From a checkpoint of a small image captioner.
Training: soap at rate 0.0018, 15200 steps, batches of 128.
Data: trained on photos with spoken descriptions (Open Images, Localized Narratives), 101725 training examples.
Rows from block 2 of the text decoder, named by matrix and row number. Rows with one number belong to one neuron. Each number is 500 + 40 x the weight over the matrix's rms, rounded and kept within 0 to 999. All counts start at 0. Numbers have three digits each.
# gate: MLP gate (decoder.blocks.2.mlp.gate.weight, 512x192), inputs 78-116
# fc1: MLP up (decoder.blocks.2.mlp.fc1.weight, 512x192), inputs 78-116
# fc2: MLP down (decoder.blocks.2.mlp.fc2.weight, 192x512, transposed), outputs 78-116
gate.184:543563442422484499432500546512500462489495460488520538510531470454519533469550524512588535499510559466486526457571476
fc1.184:496610509475485555565481492559553484485430519454540529515550516486451484502541484470487570495502467533528501490469517
fc2.184:523528578548598510514484489382433534577526500550462445542474506478480541472532607531544443497504522572462551490456505
gate.185:443546430506574453441558446500519464512533517542515509469509500473539470459487499452447482427501492425528481562406533
fc1.185:537460481519492547509474422410558433500534439499491458533419536426517460485561558564497569475471400488500432519454520
fc2.185:543556533485508461528476530572437559525447493500517553420601501520476475534447434602528464515494555520508561517489531
gate.186:546468492514487532472610466495503469470497535522488465525569446574600544423482505494401470544486542518583562512479480
fc1.186:465484459427468491478423538559493532485516452501483569501470553429475473524477566534565481498448453543498515513583528
fc2.186:542544541479550515526552507498544517508445590539507458473554491564571451456491479474431486514498478428505486502480447
gate.187:452518462457454582473504396480423455561533520568450490534462433546481486480513441454488549561516486467407477447475462
fc1.187:565473514463434470525482458504483518490552446524486490509415523543492566534565464553513487440475518518498521455535484
fc2.187:507540524530496473490495501479516475427454521512453523499503411533493493473527518536509530479490498494529538524495480
gate.188:484463484505548494425525510481495486540517498500431531491467524500506547435512524415533496509497530496468437502456570
fc1.188:479497535541499461533486517504492540423589445526518512505495541543499449507492520518551417473534502497491532438468453
fc2.188:534486468507521469479530488486485474537422557513476528538473496494499536462520522479482445522524494457475449537472485
gate.189:548521489450504511463507499556478491500468565508579578470507518483506434502496559537540527461522445536538493556530499
fc1.189:454565519518540477450539454581535507521464551506510585469509503496492491453501489520469474461533502516422520507522500
fc2.189:466457463504420469517513527407515542477512525509551448490492562487482449476487451474525533448528526515503466480469534
gate.190:500513559459410456526508483543570486500463555559469517504485472576579477536493497539569516523439501622557481504464534
fc1.190:517489496498415466473502514560475507402569595507560525487542482518516505448558453523492503504473524544523462478542402
fc2.190:470500478489450462514511533519452470485534598506491472524453406530491470466505498529499475510565503492438514426494437
gate.191:502539548541489461544471490513491514473462505532481448469550512519518429551547442455457499516447534519469516429503433
fc1.191:528552469510507475511495489521553441487426522547508414490570522536523452615501527539470457494470510462495543450542438
fc2.191:510460509452512529441541481515462563439563513440533491525508506495448528460499478501527496437489460559459468494499505
gate.192:442476448470462509519528559504593497530463386505505487512611437489499510460520455423510454531462522493498504536476526
fc1.192:474506527537481509488473581500520516493534491473523482510543396490514529549516438515475446447479467511462503479501465
fc2.192:439537463527558560509576478539509545483561582543504505495493519402548434422483462541557539522515501487529461483487493
gate.193:571481473487515522517530551457551475484511475438555553500455523426503517500513502523537469447521389535529500517573520
fc1.193:559480526427466480488437474464473531494477529569479510534463496527499585418478473522465539548464508479524491521479457
fc2.193:434498405572462451459554484519478543481542511427515529498534479523440399575499492592494480481501539504551411495539535
gate.194:460596524542521459506530479547514450476499455476524522545463465546474472521566541469486483504494536510514503496502539
fc1.194:477533408475463511451500442526531469484525427481575460457429508553503429514506491460532546516415468482498515474574482
fc2.194:514526493527522501519506490545456481520468451541574515400555529526483545563444502537531486547504505502474512503535502
gate.195:482496523525430491500523530501505532464489498449526585523529542485448468459477555526520527546512511500485439602428590
fc1.195:461502567523570476542514441506523412437475450526508510464465503535451477444439482487553404418436509445535516446508500
fc2.195:540493469459453580427454510588510564581495561521444566538533435507556531501569476525499463511485512452495505505504579
gate.196:563488539496512468513450506520514461487524532474509565468534479456510544537449473488532539504497487507562463496482512
fc1.196:501559476504535498479512523492498505505497477527441500477483508498558507483507528540504434461536483556539426510503505
fc2.196:445468524478432463509441429521544502495495524478490450555492486534514499550442468487451546511452460442498445481519443
gate.197:515462477453514501522471519510572488558548500383492475493545479441476504505463548444533451449475463523484479503477502
fc1.197:439540558492522564532473484526536439467453547523461538553560471466480510486483512501433527482465435471574513554563468
fc2.197:507454507486480454473479481456577512503478514538539419474489500501507521462499471502546487476514534439472487510452506
gate.198:498473574539417477546455526495519527504515556460427441539469508529472536501496547541527568424443445491560577521503414
fc1.198:451466509468561484510495466541445510555473556492514558433496486444521446500512466510459525499523474519478503551456574
fc2.198:516416511514538505472515518488484481491448598497482383557386486569484479471550460505542503496486465447526527490495506
gate.199:507501447497538523518559516492574448545453469494521435579576544489536474497505488569473488460446440530583492548501555
fc1.199:467500540529480586431493595510505459498505458501486486536458477524515447500422544548480480451511474452526422545516611
fc2.199:467521434482456450527500461480485488468578483517543553456546521480549530439467516488462456497547535488453492579514459
gate.200:570489471493423480472562491529479522484432458535514485519510541491560534512534547565473502499544487574488466498457494
fc1.200:427499504514574539468490544466506485523514598465474523477489469439444566529448525514530467443474497490548519526496497
fc2.200:440477512547537473452490472516500488467524488482478520485483554572557472477520547516529472448496537472526490526514517
gate.201:515521472536456464570474474549475546510510478566506488529524444482558521541534603473446521550520593561518503461531465
fc1.201:531496393504507445518504497533484573436517449583555503516521409465529436439530528565495567554558535502514516460505492
fc2.201:527525526442549425483451429547522588505487474479511537579525395562484544541570429462521627475470447498551496532489444
gate.202:539537521475481540401492449485439468557483618555532526433469478535432441432551505491500490511445475485465509451501449
fc1.202:454491548497540557485601463512512464545441553503536499486466413487422437465518470442452545523480455488429494433490501
fc2.202:537512462501458495484458514531447528447480401484477492534476488522517518498460477530539506464530539524576513537466497
gate.203:528507569542513511518519511465404549531477425486510498523460494416498430587532522469548502482536526503530530483565475
fc1.203:448502528475536541483459477492509479461512487528558467467491524481453539486510533539522512576620481510489499452514574
fc2.203:548529486487481504463501485480493453499515494475464497504489461479469469499479489483476463463532530500494525548460538
gate.204:524460611461479430475532507549501527449505558512457499508536422485530457583512479493488567434523489506496578547561427
fc1.204:513471526572514524549532526558486512517574515539460477455502530455547495533495595483465507491564494506498495497487436
fc2.204:554520451488507512479583407467415542479608428492554513584609454481498437492560564553466434538499518501436541555482527
gate.205:488487516454525530474512505568461522549492479494582526592418445494528514400459593489486520507502538587556509497540534
fc1.205:546556510463549493519512580470504568582412508531465495575423471516520523482432558475501516537452503498463463529516497
fc2.205:527510550541572533499418457534580499417526532470507421516572550499528536562506504483494558503542430441497531543474532
gate.206:465473504497511487505517579519493515536497439525550465585481457479464482552585502515522528415459474539580443524507540
fc1.206:472557558477522456539526448577485566526504460517496509416412541560462556464463497498522553479479500525476533543456449
fc2.206:458461474536485535456498461507475534525514461461442456536601474526510464533465497481543588441512477521476473544524483
gate.207:444554427446488495520517472451508539533489468512479534500478472522540459507507450515491478488545494522491452479548492
fc1.207:565504492597521481429550448551536511577510505509531457489500521468548488499412511490507524524432501500540608498545446
fc2.207:477543563498483497507513511499416546499452508504442504438536454553460480544481478556540476486485473556547490617423497
gate.208:513594556550480505492511525475463496504493505529517500436446532522523533457506518531462463538493484516438469479476543
fc1.208:535561538506456487487499509482517430490494506512447455473439547522441496485533503496430454512505467486527508508410470
fc2.208:462405505452526518450499522538413479533451465498493480458549465549507465539505526586493562577529572468547575466482559
gate.209:504486526493404495506504508505523406570487451516470525467527409513495441628486457487524466540529504519534499540519464
fc1.209:570488489498502555474544452505505508518571529431495462497484527593539529578500510463503492504530399534517461485510503
fc2.209:617556498499537429485499556497550504564539451547538524507461511571485585527475477458455531488503506492473475468448516
gate.210:460462495481470475440555478534470478573600509429460465511510491453508508480469473485539528536504573492540585463560484
fc1.210:515463508524453389469514506476482543509465475552502568436476445636540567496512508534453546550547570556514616503514461
fc2.210:536504466520510489560480511493482497515431490447614483513446507457460455506522470524528516470463443471502464538460490
gate.211:559515526547554522503484584474499573491569462539487492514398433463523563425465540536523480505439460465506411517515471
fc1.211:405511525583500467505456400514444491507464496470488517503451529483425409531635500474423514596430506498509495464479485
fc2.211:505539451440451487518460544506516468509469562508494476527542554542470516467538509465438502497497590528509507492557445
gate.212:535464382546465557457463511478519556502536515435543507444534496463511520531513485553550451534561444550543517488510604
fc1.212:505500541495480530407504504510485478462545507479453531489543503540532458518540467499460502524485464524504498473519474
fc2.212:491465457451464545520492487500495532516478488477533505449520487473440485527519498498512529443500476550512510490489512
gate.213:470554480472546442490456459480456496434480520509508432491440538494491509553614452574473524544559508481491451432502563
fc1.213:435490474535538502417494505492478494509499528505468501499519525487448483437463565559506496473465450415500533494557465
fc2.213:484541560506490567519536530528512532512559448550455499501519412540502509525485490465478503466515502457527533527538468
gate.214:538475500407438557528553520544502407512523508496443549500555575547515429483547496433494519463509466537477520484485452
fc1.214:489459480448528572479542462505500545513480425480499507461573520450508474520530503462486424426509460552520548514564460
fc2.214:438537498483490472525512477497491473464495493452493483480446441526477509577451509494554429542531512507476518482457525
gate.215:492396498467456550501541451524509533443534485489495532534511487465552532494555496536518551464510467588540512457498518
fc1.215:483498484520437550485512475482571501568468609449491538438562512442571412549471508508541465458518466547478505465531442
fc2.215:474577483579538484488429486500514576545508494568544492455422492462581510508520583417533466515453461480461529481508521
gate.216:513455489486513456480478438567574492475467480566478549492498471475446473432491514381469569483546483529472523483597456
fc1.216:445460468442550451551540422568526515465512403472517503454523431581527502595500538486486462534471584515441569474476484
fc2.216:518481548566442520532525501482482476464504503508530490566587488581490515518554505461536554510529538539468483505516483
gate.217:459451498478477484545432479525503514503538431525552511515433519492530497483479501466498524530442568517473598510548484
fc1.217:504527484507509445467558521513487455507473536489544530501541455532535499489518508551513431441522563549516452564423508
fc2.217:414486574506508525492523466503457532442506455495461488476529496501432499433493468527447504489446479526488531502535489
gate.218:564577494413477479494519473496438558563463519512517495479499457546535606516498460451469474519448552491557522491512512
fc1.218:418526507515523493517553603538449489567461487520479620559452573490452529417495467475488420559538537483473542564503542
fc2.218:530523569433477480521511493432454548432576564518561489527513527496514513572474496483502517520504473432582408492481499
gate.219:491531494474481500461436538544497482488511544493492485444507483516547508502529555487388586494548541419509517506503538
fc1.219:505426473525490511526513471468536544454506441486477514553476464521504501459480545545548505505477464550500528494503458
fc2.219:461506532472483518472451478497515434575456563514556485482522484508482538501542451447543539521545446457569499520517458
gate.220:485451552505495517539505445509488522444466492510476483596486406469534559539481432482463481442512569517480420504460492
fc1.220:407505512474466464485500479521448452572497506541407530510571487446511477584445498448479561503487520591541486510506503
fc2.220:463482517464477512586493519552543567522382569494554530502505530537488521484554482497507623562516485554514459519453542
gate.221:479526499540513495475567518494525520485460477513536484498466481460468525552490510505502525455551502497496558495528499
fc1.221:530499557497501490499535451522490510480499520412463507520501520468501496470502526510487459524488441528495419488472488
fc2.221:524514547531526472485472511526494504452471523402511490471475524486528512568458483511537425440509493463576504498538513
gate.222:480553561487523462469507563478520476479432438497416439487461486510548473485478529540480470435459431452507538480513465
fc1.222:503507543455425449489506513515542489446463462504419494505441526510463514464484504451498493488484448467489487586462578
fc2.222:473592480499566547485516513520406523465520422445504540518515475544419465577430537452477527448496523517490521542522565
gate.223:528546594483545453526394475621489417505503512565498543500530500477482589508468539577475558489492528456485573536481474
fc1.223:535530526467561454469442448551505467499498494468562468501479445491456572512477549565590529546481487442464567541514527
fc2.223:434455474544491563508477586502472547484487505503466470463502472475437504496463466443472465518491468513485528479514531
gate.224:473502449525413451489442536581561482495531566463602482506509465498437514462579423463508490472442489512619421548560553
fc1.224:493488503500409510523442504460515572483488544470530463479458521497550497511519524468428520439482562465555497481542467
fc2.224:515486578515481503447429515480491559498489550489440518503490505454514481450560518496443522467546438429480475457459446
gate.225:431452451487525568533453646543482554508479526576551505442483501551475595517499540429454550472535538497464525498507546
fc1.225:401492493477524466413549547495504542442459443457430445493479473528517519467522596572525517463504485543529460470531406
fc2.225:613475455516494505556481492551525556500481575514499458522503493432499517456471472488462444496531525485471535497522507
gate.226:532491546501488433510505533597377426490470545470479539456542543402493529522534508475436458570489501493566481498528504
fc1.226:503536489420489514485480513550507560518482468440431503530524538485582529554531508524508496471536528532492548439439498
fc2.226:528487486499477485481456542469432462501567453539468529522485444536495478539484547489579489522435481460492439477548437
gate.227:551484508472453429467548417492459515564542561523588553523434449540502537507488556451549491543533539539480441597500534
fc1.227:557460494489500540499501483444537511494537431472522517544492516518545569525472538443518439509425434576467491506535535
fc2.227:493481542524555534491499451471511472445452478532504503457427493515479469473475507505529461595496473458521492524574517
gate.228:550422483519459435464513606486531473499427410594479550511487558479531523420468511522536491512502506497517440471536493
fc1.228:480490495508492496438546456471471541457566561526470461536494491574426486514542462537501534558521429462559490475466590
fc2.228:501567535554551553484487581492468517418430460487471557521472479517568519465446481534515378446487570442526541512490523
gate.229:576506469573489577501578456496455465465560565559481486456465501448508532508420483520529532508575439555503494521554503
fc1.229:523483514469518443449509458523480500480594490441503448522459526515513470503473465476583569466482507520537552449520539
fc2.229:480472556488440476491493544510508529465507453489471513521501448529527513509573527508541453538561597488494479475450512
gate.230:509538543544527441540572532488538459464520459467521448497436523532485434495495526482529448489490536437562507489519539
fc1.230:549494449497495423535568521533548461477514443472512471498484557509506443480463486533505456511499567477482488510477527
fc2.230:478535540512466520492445472529471490476504553527457481523496492553520561492432483496497545488460510485487512452508489
gate.231:480537462461534527513524473544488504510493447496517536461465542485510566499564493537425498573494504564510488523481501
fc1.231:465512514449500489571565451581482542419484454511494525461526569473535547529515562559513505491456541509468510535494449
fc2.231:486485523505498537480492511524468429520538454459455511473471457443457490477456451454532545441500451482435487530542549
gate.232:497497502529440482515534462498575481532522537481529547561490546457522570440563570503454498547516550494549439447521481
fc1.232:525512539542542477461484501494458487412426461592482565542510589454517537509527510483579463521521526532473497542547490
fc2.232:412447487499481539594506553575561537590491470447563522542470467531475458526489443514508574487474483509537475516478475
gate.233:481504533403458494507535511529504475458517498475471489487505426512538483471490453447523447593505507528514442503458495
fc1.233:507495472546498531475536589454518553510475550499429531502457494583454599413552626539533454465444464525539464482512504
fc2.233:528546531447485492468559479401515507528470457503573543491541570497452529427555522564459457518507442541543494500512494
gate.234:501430527527581574464448546457480561574486541547556485471536501467538527488493518438547482486460599469493535462506505
fc1.234:471506501514509535475499532553525452473568515489543513424500511465490569508488466491518471480512496539487450508520511
fc2.234:491493532436485500505465503497436541479545488504422470450486502457505572480500485480542499531470578438523537536566514
gate.235:512468465491457523531470524448572474509518483466552462453468653428463463499533535509544612487539501479512460528481497
fc1.235:492467515446489492497537463427528454503545636451544491490532505546580515472521577529483526425487474523533471448529588
fc2.235:527527514398543512403353521471477437454472491469519536457515560478518499525573513490487506499498477397482540522434490
gate.236:450484484512500527555562502482451532530603453501520412373564506587506488530598429462547533467494591527447508508510519
fc1.236:525467456489516423538467476497456530471476564493481513538382523458484532528490443471457498484453549369507490539538467
fc2.236:429566485445568550427536534458475428553521496540507560500516540529542517447539565462579481537455472538562470506476508
gate.237:535517453506503494555516497473522484479469456561482476510555509487476421473440500485551468479516440557468512451516494
fc1.237:461438517499428484539468507565482496491491507429502422523456577570533562574473471477476550540456569508513534557530465
fc2.237:571532451507556539480544491559517529470458511517491494488486493457513464526509494505476507556504474486541466460507459
gate.238:486537557562507515454560442466466501443551478444489470554524525514512452463512415454502538519547415474498550512554432
fc1.238:489516481487460473518558471545434484475490503500540430408451452483503475509533485526473438514428470487416499548559462
fc2.238:538509512512532475435494508481544556468456509501509503588437481458496577471416490487461520448524467515549512487435449
gate.239:475437549492499462557546586520572577499527556544508512486521464545565521416473543578463455483520500557506490540506505
fc1.239:530460430475553526528534537513586567489575514492473468475451492448529502510462479518505477443427516523468424568482436
fc2.239:451450543495492464510506384483496527413468508510544491489481497528415433435519521477496523462497521536471484516438526
gate.240:501522467540531547426520520527562487499478505546570467504509567517450535521418482534544481530537470530501543536529498
fc1.240:478510505471449549545559521551468474504511418586528464462468537480603488483501483475540532493475461492462496473470531
fc2.240:512532561523521530457447496546525513463558410489492556512498493527572544472481471560514506590443510525418562491547460
gate.241:500546443430487441470498502599523428468505455481546458419464442527459545504505498539423449425523480568534536450480445
fc1.241:491516507534529462524554512450556536430495491413452439505518444494446504506489464479569563402490468538479497501546539
fc2.241:470512523493507560409504464512476535495540474428500533519533516453436496508606493489406465417550481524461524418451486
gate.242:453465472473491513442456545522477429496515537485512478554443504554474492523478521491478493439448472504548512506490470
fc1.242:493462563499508510491484497521509488456486508559477562471578443435463499513515509587463490560548478494451523405423513
fc2.242:562531574452500478564469543554453518472509451491489464528464496509498428540504512543492479546492502480484524513552497
gate.243:435497543576488458493517518517481596533506505507458510505435524460466528470478470506577507508530568502518495484513490
fc1.243:563531465401543487517508510482449438509523465432453466449528450562539535499472514524527491494467510504529447490412454
fc2.243:565591487506536471478586470452490419493500464412428498515477478591524471472467534552488474490554460453492470442419490
gate.244:472543507446526443504506506466461484507536477489552440439450502496511486417470451484523636472552511509509527501493482
fc1.244:467566423472576542553441559513447470463467548496516567470519527470527508473503464512493472566553491508545495478459504
fc2.244:567565472518432536454453507475440457446529531482495480579497492511560520480553509458548542446472551488519478471476424
gate.245:495513559568509530434529546578510491551609476535424542456519562460507470468540476566528507563512462546471481501555470
fc1.245:515451450462537430541486494468449522507504590515469547519540430505514544520450523385478480497556504488554508521441534
fc2.245:537519535502509557521564490510479510508625545556483618475561526469541525487468462475500467519509519549514482505567512
gate.246:536500447540531540442500524491575509534472508498551490500546485565522497536463456529499506478525471494474503451546499
fc1.246:562510575473434466494532574511436461504473435472473505451466491442510525459530605560488550464481468478519489484474468
fc2.246:485411576464399415484530500479545473503555508499470448454491507399509503532550597518523464492540487488482551496418474
gate.247:517550620486553555478509571524439515560522590492602508457484479471566533536435494478513557539545454432470572516455535
fc1.247:480510593457547445513507552519521538602495557479487509487528471484469586557499576517441497561486484437464448539515479
fc2.247:568462433509501456530565464491525541427456522489524456462533477541511485524528419422552492536540534508525527584498473
gate.248:556452481444472514508543493408529552473506470464565544513443513521503518506575549467439520434520480513511523586418513
fc1.248:465443535421524447444520551487532487453513523551477564509476538465544480477515511536553469448511510514459502503552502
fc2.248:576477486413414464459550462419547505524507526554534559503498560478497544502536545417475497482474503462487496501501505
gate.249:508536567495475566542506511471474517460501466462494462568466507477431566452516462486506490462463524427529457477464471
fc1.249:455492484491523467459507454538480474556501490494502576462545471516494466442489591538474481527507523377512540519527591
fc2.249:462508482525541576432452435504578484465566434458522569488580518559527513482480476446543487540481531490507464531511594
gate.250:408469512523514498591563529495503493488472484514506495511504455526432585518466572442572531516591496557534543511487450
fc1.250:528504506474480430489455480534486524499526499440526522467512476416534488512462417507461523532535482488548438490460499
fc2.250:425506430501508557423472538515440419583478557500506486479503519528520496499563484389534474514447402507534533436496431
gate.251:477426516463535487559523549534583555441482446506454544513539560556499508490501488493534493548487500517477468482566422
fc1.251:533472505521527438559503544494527556498524431481548507489500527452486490527480483476550502462436557578535510565456510
fc2.251:494570494502470554425504509496586523496492553470490491527484507470492470550586496556457442417544498507471493549512530
gate.252:442518462504419449449528479450431561516533483420493542411557479522561450435505509429524563542538525507511443514537502
fc1.252:511460431539450486517553470554490420509584515513528486501497444410563397518513518563516539513490553472495510568456496
fc2.252:517485512466530474571541486453509451482509509509586515509463552488488540529488521532529507510504514524436532504502528
gate.253:518535446420522522463503449443541450503651426544463459533502584493509531461525472535453452482532501515522523500485546
fc1.253:522489582492477491446535457455473544499530494611459540531515533453455528542535464566540587505513546462473503498443554
fc2.253:455512483452534479447481525446546524507440436528586585522464518508448500497502547537588418484464474452550422472488494
gate.254:498505456473578503488502497528516526450482496481475505474508487480492527526452511524487553544519543424514513479502481
fc1.254:490506496449563491452557494501472507449510520495514466514485462444526476530508506459415463523496533459538467462559540
fc2.254:533486501486423442491471540488472544485530476455438516466520440471482483547479503505450556478561561506526479473479465
gate.255:482513536539497474508516454483494469497467505524471568568543509476466451507474516548502554471421505502548503548547533
fc1.255:462491565428491516503522511485495405524454493497576467461526535462490527456447470490486535466480421496513523519526456
fc2.255:473446413487489563497455462441504486508564446484565449534518483544485499454533507503500485452516519512510469488514563
gate.256:493488465524457466540476513440487589593532484424506491501436452461557437492464489540458466514433407506513515512561510
fc1.256:446518515512509481522431475574552409443508491494479475490556529427513506465506522448544514508484536475520415484460448
fc2.256:537507459510552521523516517405507477540528538459492529488481486494481462521458527483503519445514451486490540467495530
gate.257:462529504540473488528487540380529564439542543444490500484552485486487567512443519477474560490489450528521496479523471
fc1.257:515508484523535529512471558550534461567447554563445527569538506466500506520536506489468578502521526520435467486566443
fc2.257:501502531481526585542479467477468502537499547503500515457568558579466527487459489529562492558566493490498567475486467
gate.258:478516501551443444441461541477445528524485520500499433499444546521503512531586486516470480492449508526539543481482429
fc1.258:501499437543495462549451483487472452492536550522480571500463474436547508487501481498528462486515452510476528504513504
fc2.258:542449479501495582583487562531491479461536514561520492454529434475470492472512456524537542422463459423559468458433523
gate.259:562532466575526450464489482393532510523563553512495456528518416482526492510468455499413511473432503469459514553498520
fc1.259:454504453427462499495451499511456445406512522475497597480477504528431461517403557422567422502609473489438552480509491
fc2.259:574493461529495427529518445411511470540535491541490464517537467529494460465541474567485468522501437565531451531535508
gate.260:533481488542513512431484488542545529440540453450443530504465484479453585533439487550447507541468510437545528584483491
fc1.260:462539516546551519574467541487557566492503472546490528489547431589470425492448524474486475543533443505456452453462502
fc2.260:487462503471459482403525514540534498476512534430547526467477450501575538483452526576488518479519516412430537498520524
gate.261:481551504494590500490470507486463519472498486472483499486386498488508491555484476466499481475533442495549414494483535
fc1.261:541530452448507544507523552524491620557480521493527495567497464455539541536455510478527425450496529474501433485527541
fc2.261:513448481467450568491502498492462542454478498472483550559510417527559637460501493512458476531515540579552410555558570
gate.262:497497497528549487476592552438595505467464554561442567525433522470457431530551544548548473437449486556460436445449520
fc1.262:484567543408485450471482513605541477476469460444472552460494495528492528467469435505475518467533438454530492467560435
fc2.262:526480493460434390469512548499544458557463555520517482559455492508511496491424477516539468517545478507506526505499486
gate.263:564541466467516442495478478511419501466523490480422474564474506554523514517501477495507537501447471507489472552537458
fc1.263:522496536471528518483434461551476505430511492527456413493525462503507496557475502511520567506471485508498433510481522
fc2.263:430501497501576519544451515533495526552461496534480485522545516545526563479466492527575464464549488509521504518540497
gate.264:551601531523507511505511501579495540420455448487428518547503460474492537489445506455524510506509464531522499537491438
fc1.264:476477540505516520517550445504451469454522568570508493468465457519436518446574534543479473541566526560509528499477450
fc2.264:486508535509422524523428498547483542460517439509533510497472503512436533483526546427572535462509493560470543504519464
gate.265:614494565476488492400466444529477514458537481510540544513468446409550541523562586470469467514476526517565566484539464
fc1.265:534516568498499512435469521485501496514468559536491477485480540469472506484522497471432534454442514500458536419529511
fc2.265:506413522469493481474504447504475517456537489567496487440511494520465452530494504520481451464478511464530533495503521
gate.266:524465505526455505489525533454534452482483534538487573484520470535505430431490468534528528460453516471548608535539469
fc1.266:488516426495489489494475458526473454511468432377528506524435533526473508516489539492535433588529469495431504502492543
fc2.266:513477529475501519502493466461487540458485504446510518608515505484490544491548476414500470543548504443534541419469475
gate.267:450490566445503507393538508430445488558433486495519521463500481523543526501603534429464509413426465536500469445561463
fc1.267:435494497580532518504481593492506486493607531416559473520478556539468483557477531495496468407480448425517503461508444
fc2.267:455576485503582573526519464553526407471440531541569442495523561548480542504419567519524473487465534544473523453544522
gate.268:354507542472486504522525492486497462525529493520541511543420479533422436589496531547520476497431455539517432430492558
fc1.268:516512507567529526492441523506432478516546528504493540488497491450551484493523511512450420517542467499467600447541549
fc2.268:521552485472514567629510505479562472505512478537527546508483488470530468488513490453534543531489424462532556502492436
gate.269:553475494514516489535506472512473461467506502567578530573543455500478495496480497503519575480452477501462531441498461
fc1.269:524420453452523510515567517515548513505513495435553579483519544488483500509519490483451499497474477530450540534455463
fc2.269:488466413562531496470537488521524525446502513408535489499504510567562503464502513573552474514512494504488458556513570
gate.270:530536508443470525497479469500506531544487510529571488423434579556513498515566444445429529541461450479481499519499484
fc1.270:444507462447509513524497429457511526518566393499491438477447531538458430477542510468419443543462513461504492475612539
fc2.270:515476490520463472471569500459494471428567533536516529462486478513516522453544470571510489503560468532445494485501527
gate.271:510487469508486592629533561518555592458515488505455552510485556573537462473473531473493503456525567508569509556530518
fc1.271:521458488406561483519527484532419506557516531499507508527468483530542468501516491479537605470542526552548571437488545
fc2.271:479461498499554395580559451509482575443443425517487507563526534462548546479525410497572482490459518509497478420511485
gate.272:484496462502522488499540507500537494513487523440499498503525540535514464507490508513512480490523460501469529505501481
fc1.272:487477489495482529480433507485487528480547520508538554502455492441519532465482496481510517480502462512512479481526519
fc2.272:514530498502533505537531516500540507548474516513488502479522529541541513512535522535495472541537499463507534517501493
gate.273:450473479517526482398559424519505482486596402487491463525549628453506506574480493500553500451500569483495509482522526
fc1.273:521547465488451485465535528605536428514519455525564517520506499411431530556443552564516506498452463553549559487522466
fc2.273:491493511547464572563524500490437506522512410564489484477506542500546454496531488531504528520464503472559453511516388
gate.274:520513594569473494542549542494528439461499563518470462478494512467461543478464532512489539521502451471538565438533485
fc1.274:503445518492547490482520533493465546432551523516419495531530481523515510512556439504564522481544488417479547512511446
fc2.274:487509551469510536492543560462502476512414507431519447498514432449494542484575514412454402528450472492491408598512485
gate.275:443517556492496634474484562492524518542563492498441486510484476500565517503456508506510491463505566536503489505519521
fc1.275:491469538464551453511537520485535476481522511549491475462547480397513504487435556509549519512548453444565518516505507
fc2.275:530574520567511485463456478458572550522492566531419523459540515415452526478523458522488516525546514520467572430481513
gate.276:489449485441519481480497454515472537552461473544569539461485484450500489471530497495444534548529536555437457500521538
fc1.276:524498548597539470484471559433536498528547435467474493510522488486489523436522466499432497513457488428494510515482458
fc2.276:424500590514436470521489497470525520497498541549453520575574436513471529513517500529466369532470541431498406506523418
gate.277:485502536483459510535537497435487588536531484520520542536527418560484475496517469488475561481459492476583478513532536
fc1.277:544440504522505474532454531527491523483519490455532518496539530412532502444454552472511542482448453504543502507397538
fc2.277:486494504436565581467520480516397504533483466456507432521422527534433457556503537478519439475497498513470530554519477
gate.278:526540489422434509527445514454455498485498465517532534527503490517588493542555489494457525532497514473461527517462540
fc1.278:507479499467507471459520505458467487524541507538546504442519419536522439500492461513525492511488494513491444472431490
fc2.278:505520451521526483447450562525458521416433544477452493467497502531438574584519484491515497505526544484478435530477517
gate.279:443550538504569482540479501506457480499449505543509544469458429582532482465504443476528484528522536506513499497509437
fc1.279:488406495552495545503551502498533489476491393457435515526493496527488463491519529572502502504481485471482477454507446
fc2.279:441539433498482448483481460527522476521484540418562497454497529545468524442461538434456568583553457514457514468597507
gate.280:553443497518470404519515482566516531533430486529537516498507489413499507481472440520494529495408511514515469507452501
fc1.280:484447568520554507496533518555584503456474484506465499440540429401432576472532423519451492517434470420472556482527525
fc2.280:508514438507486517509535464414442536503542490464507519543511520527533518498530567480529436467566478463419460463508491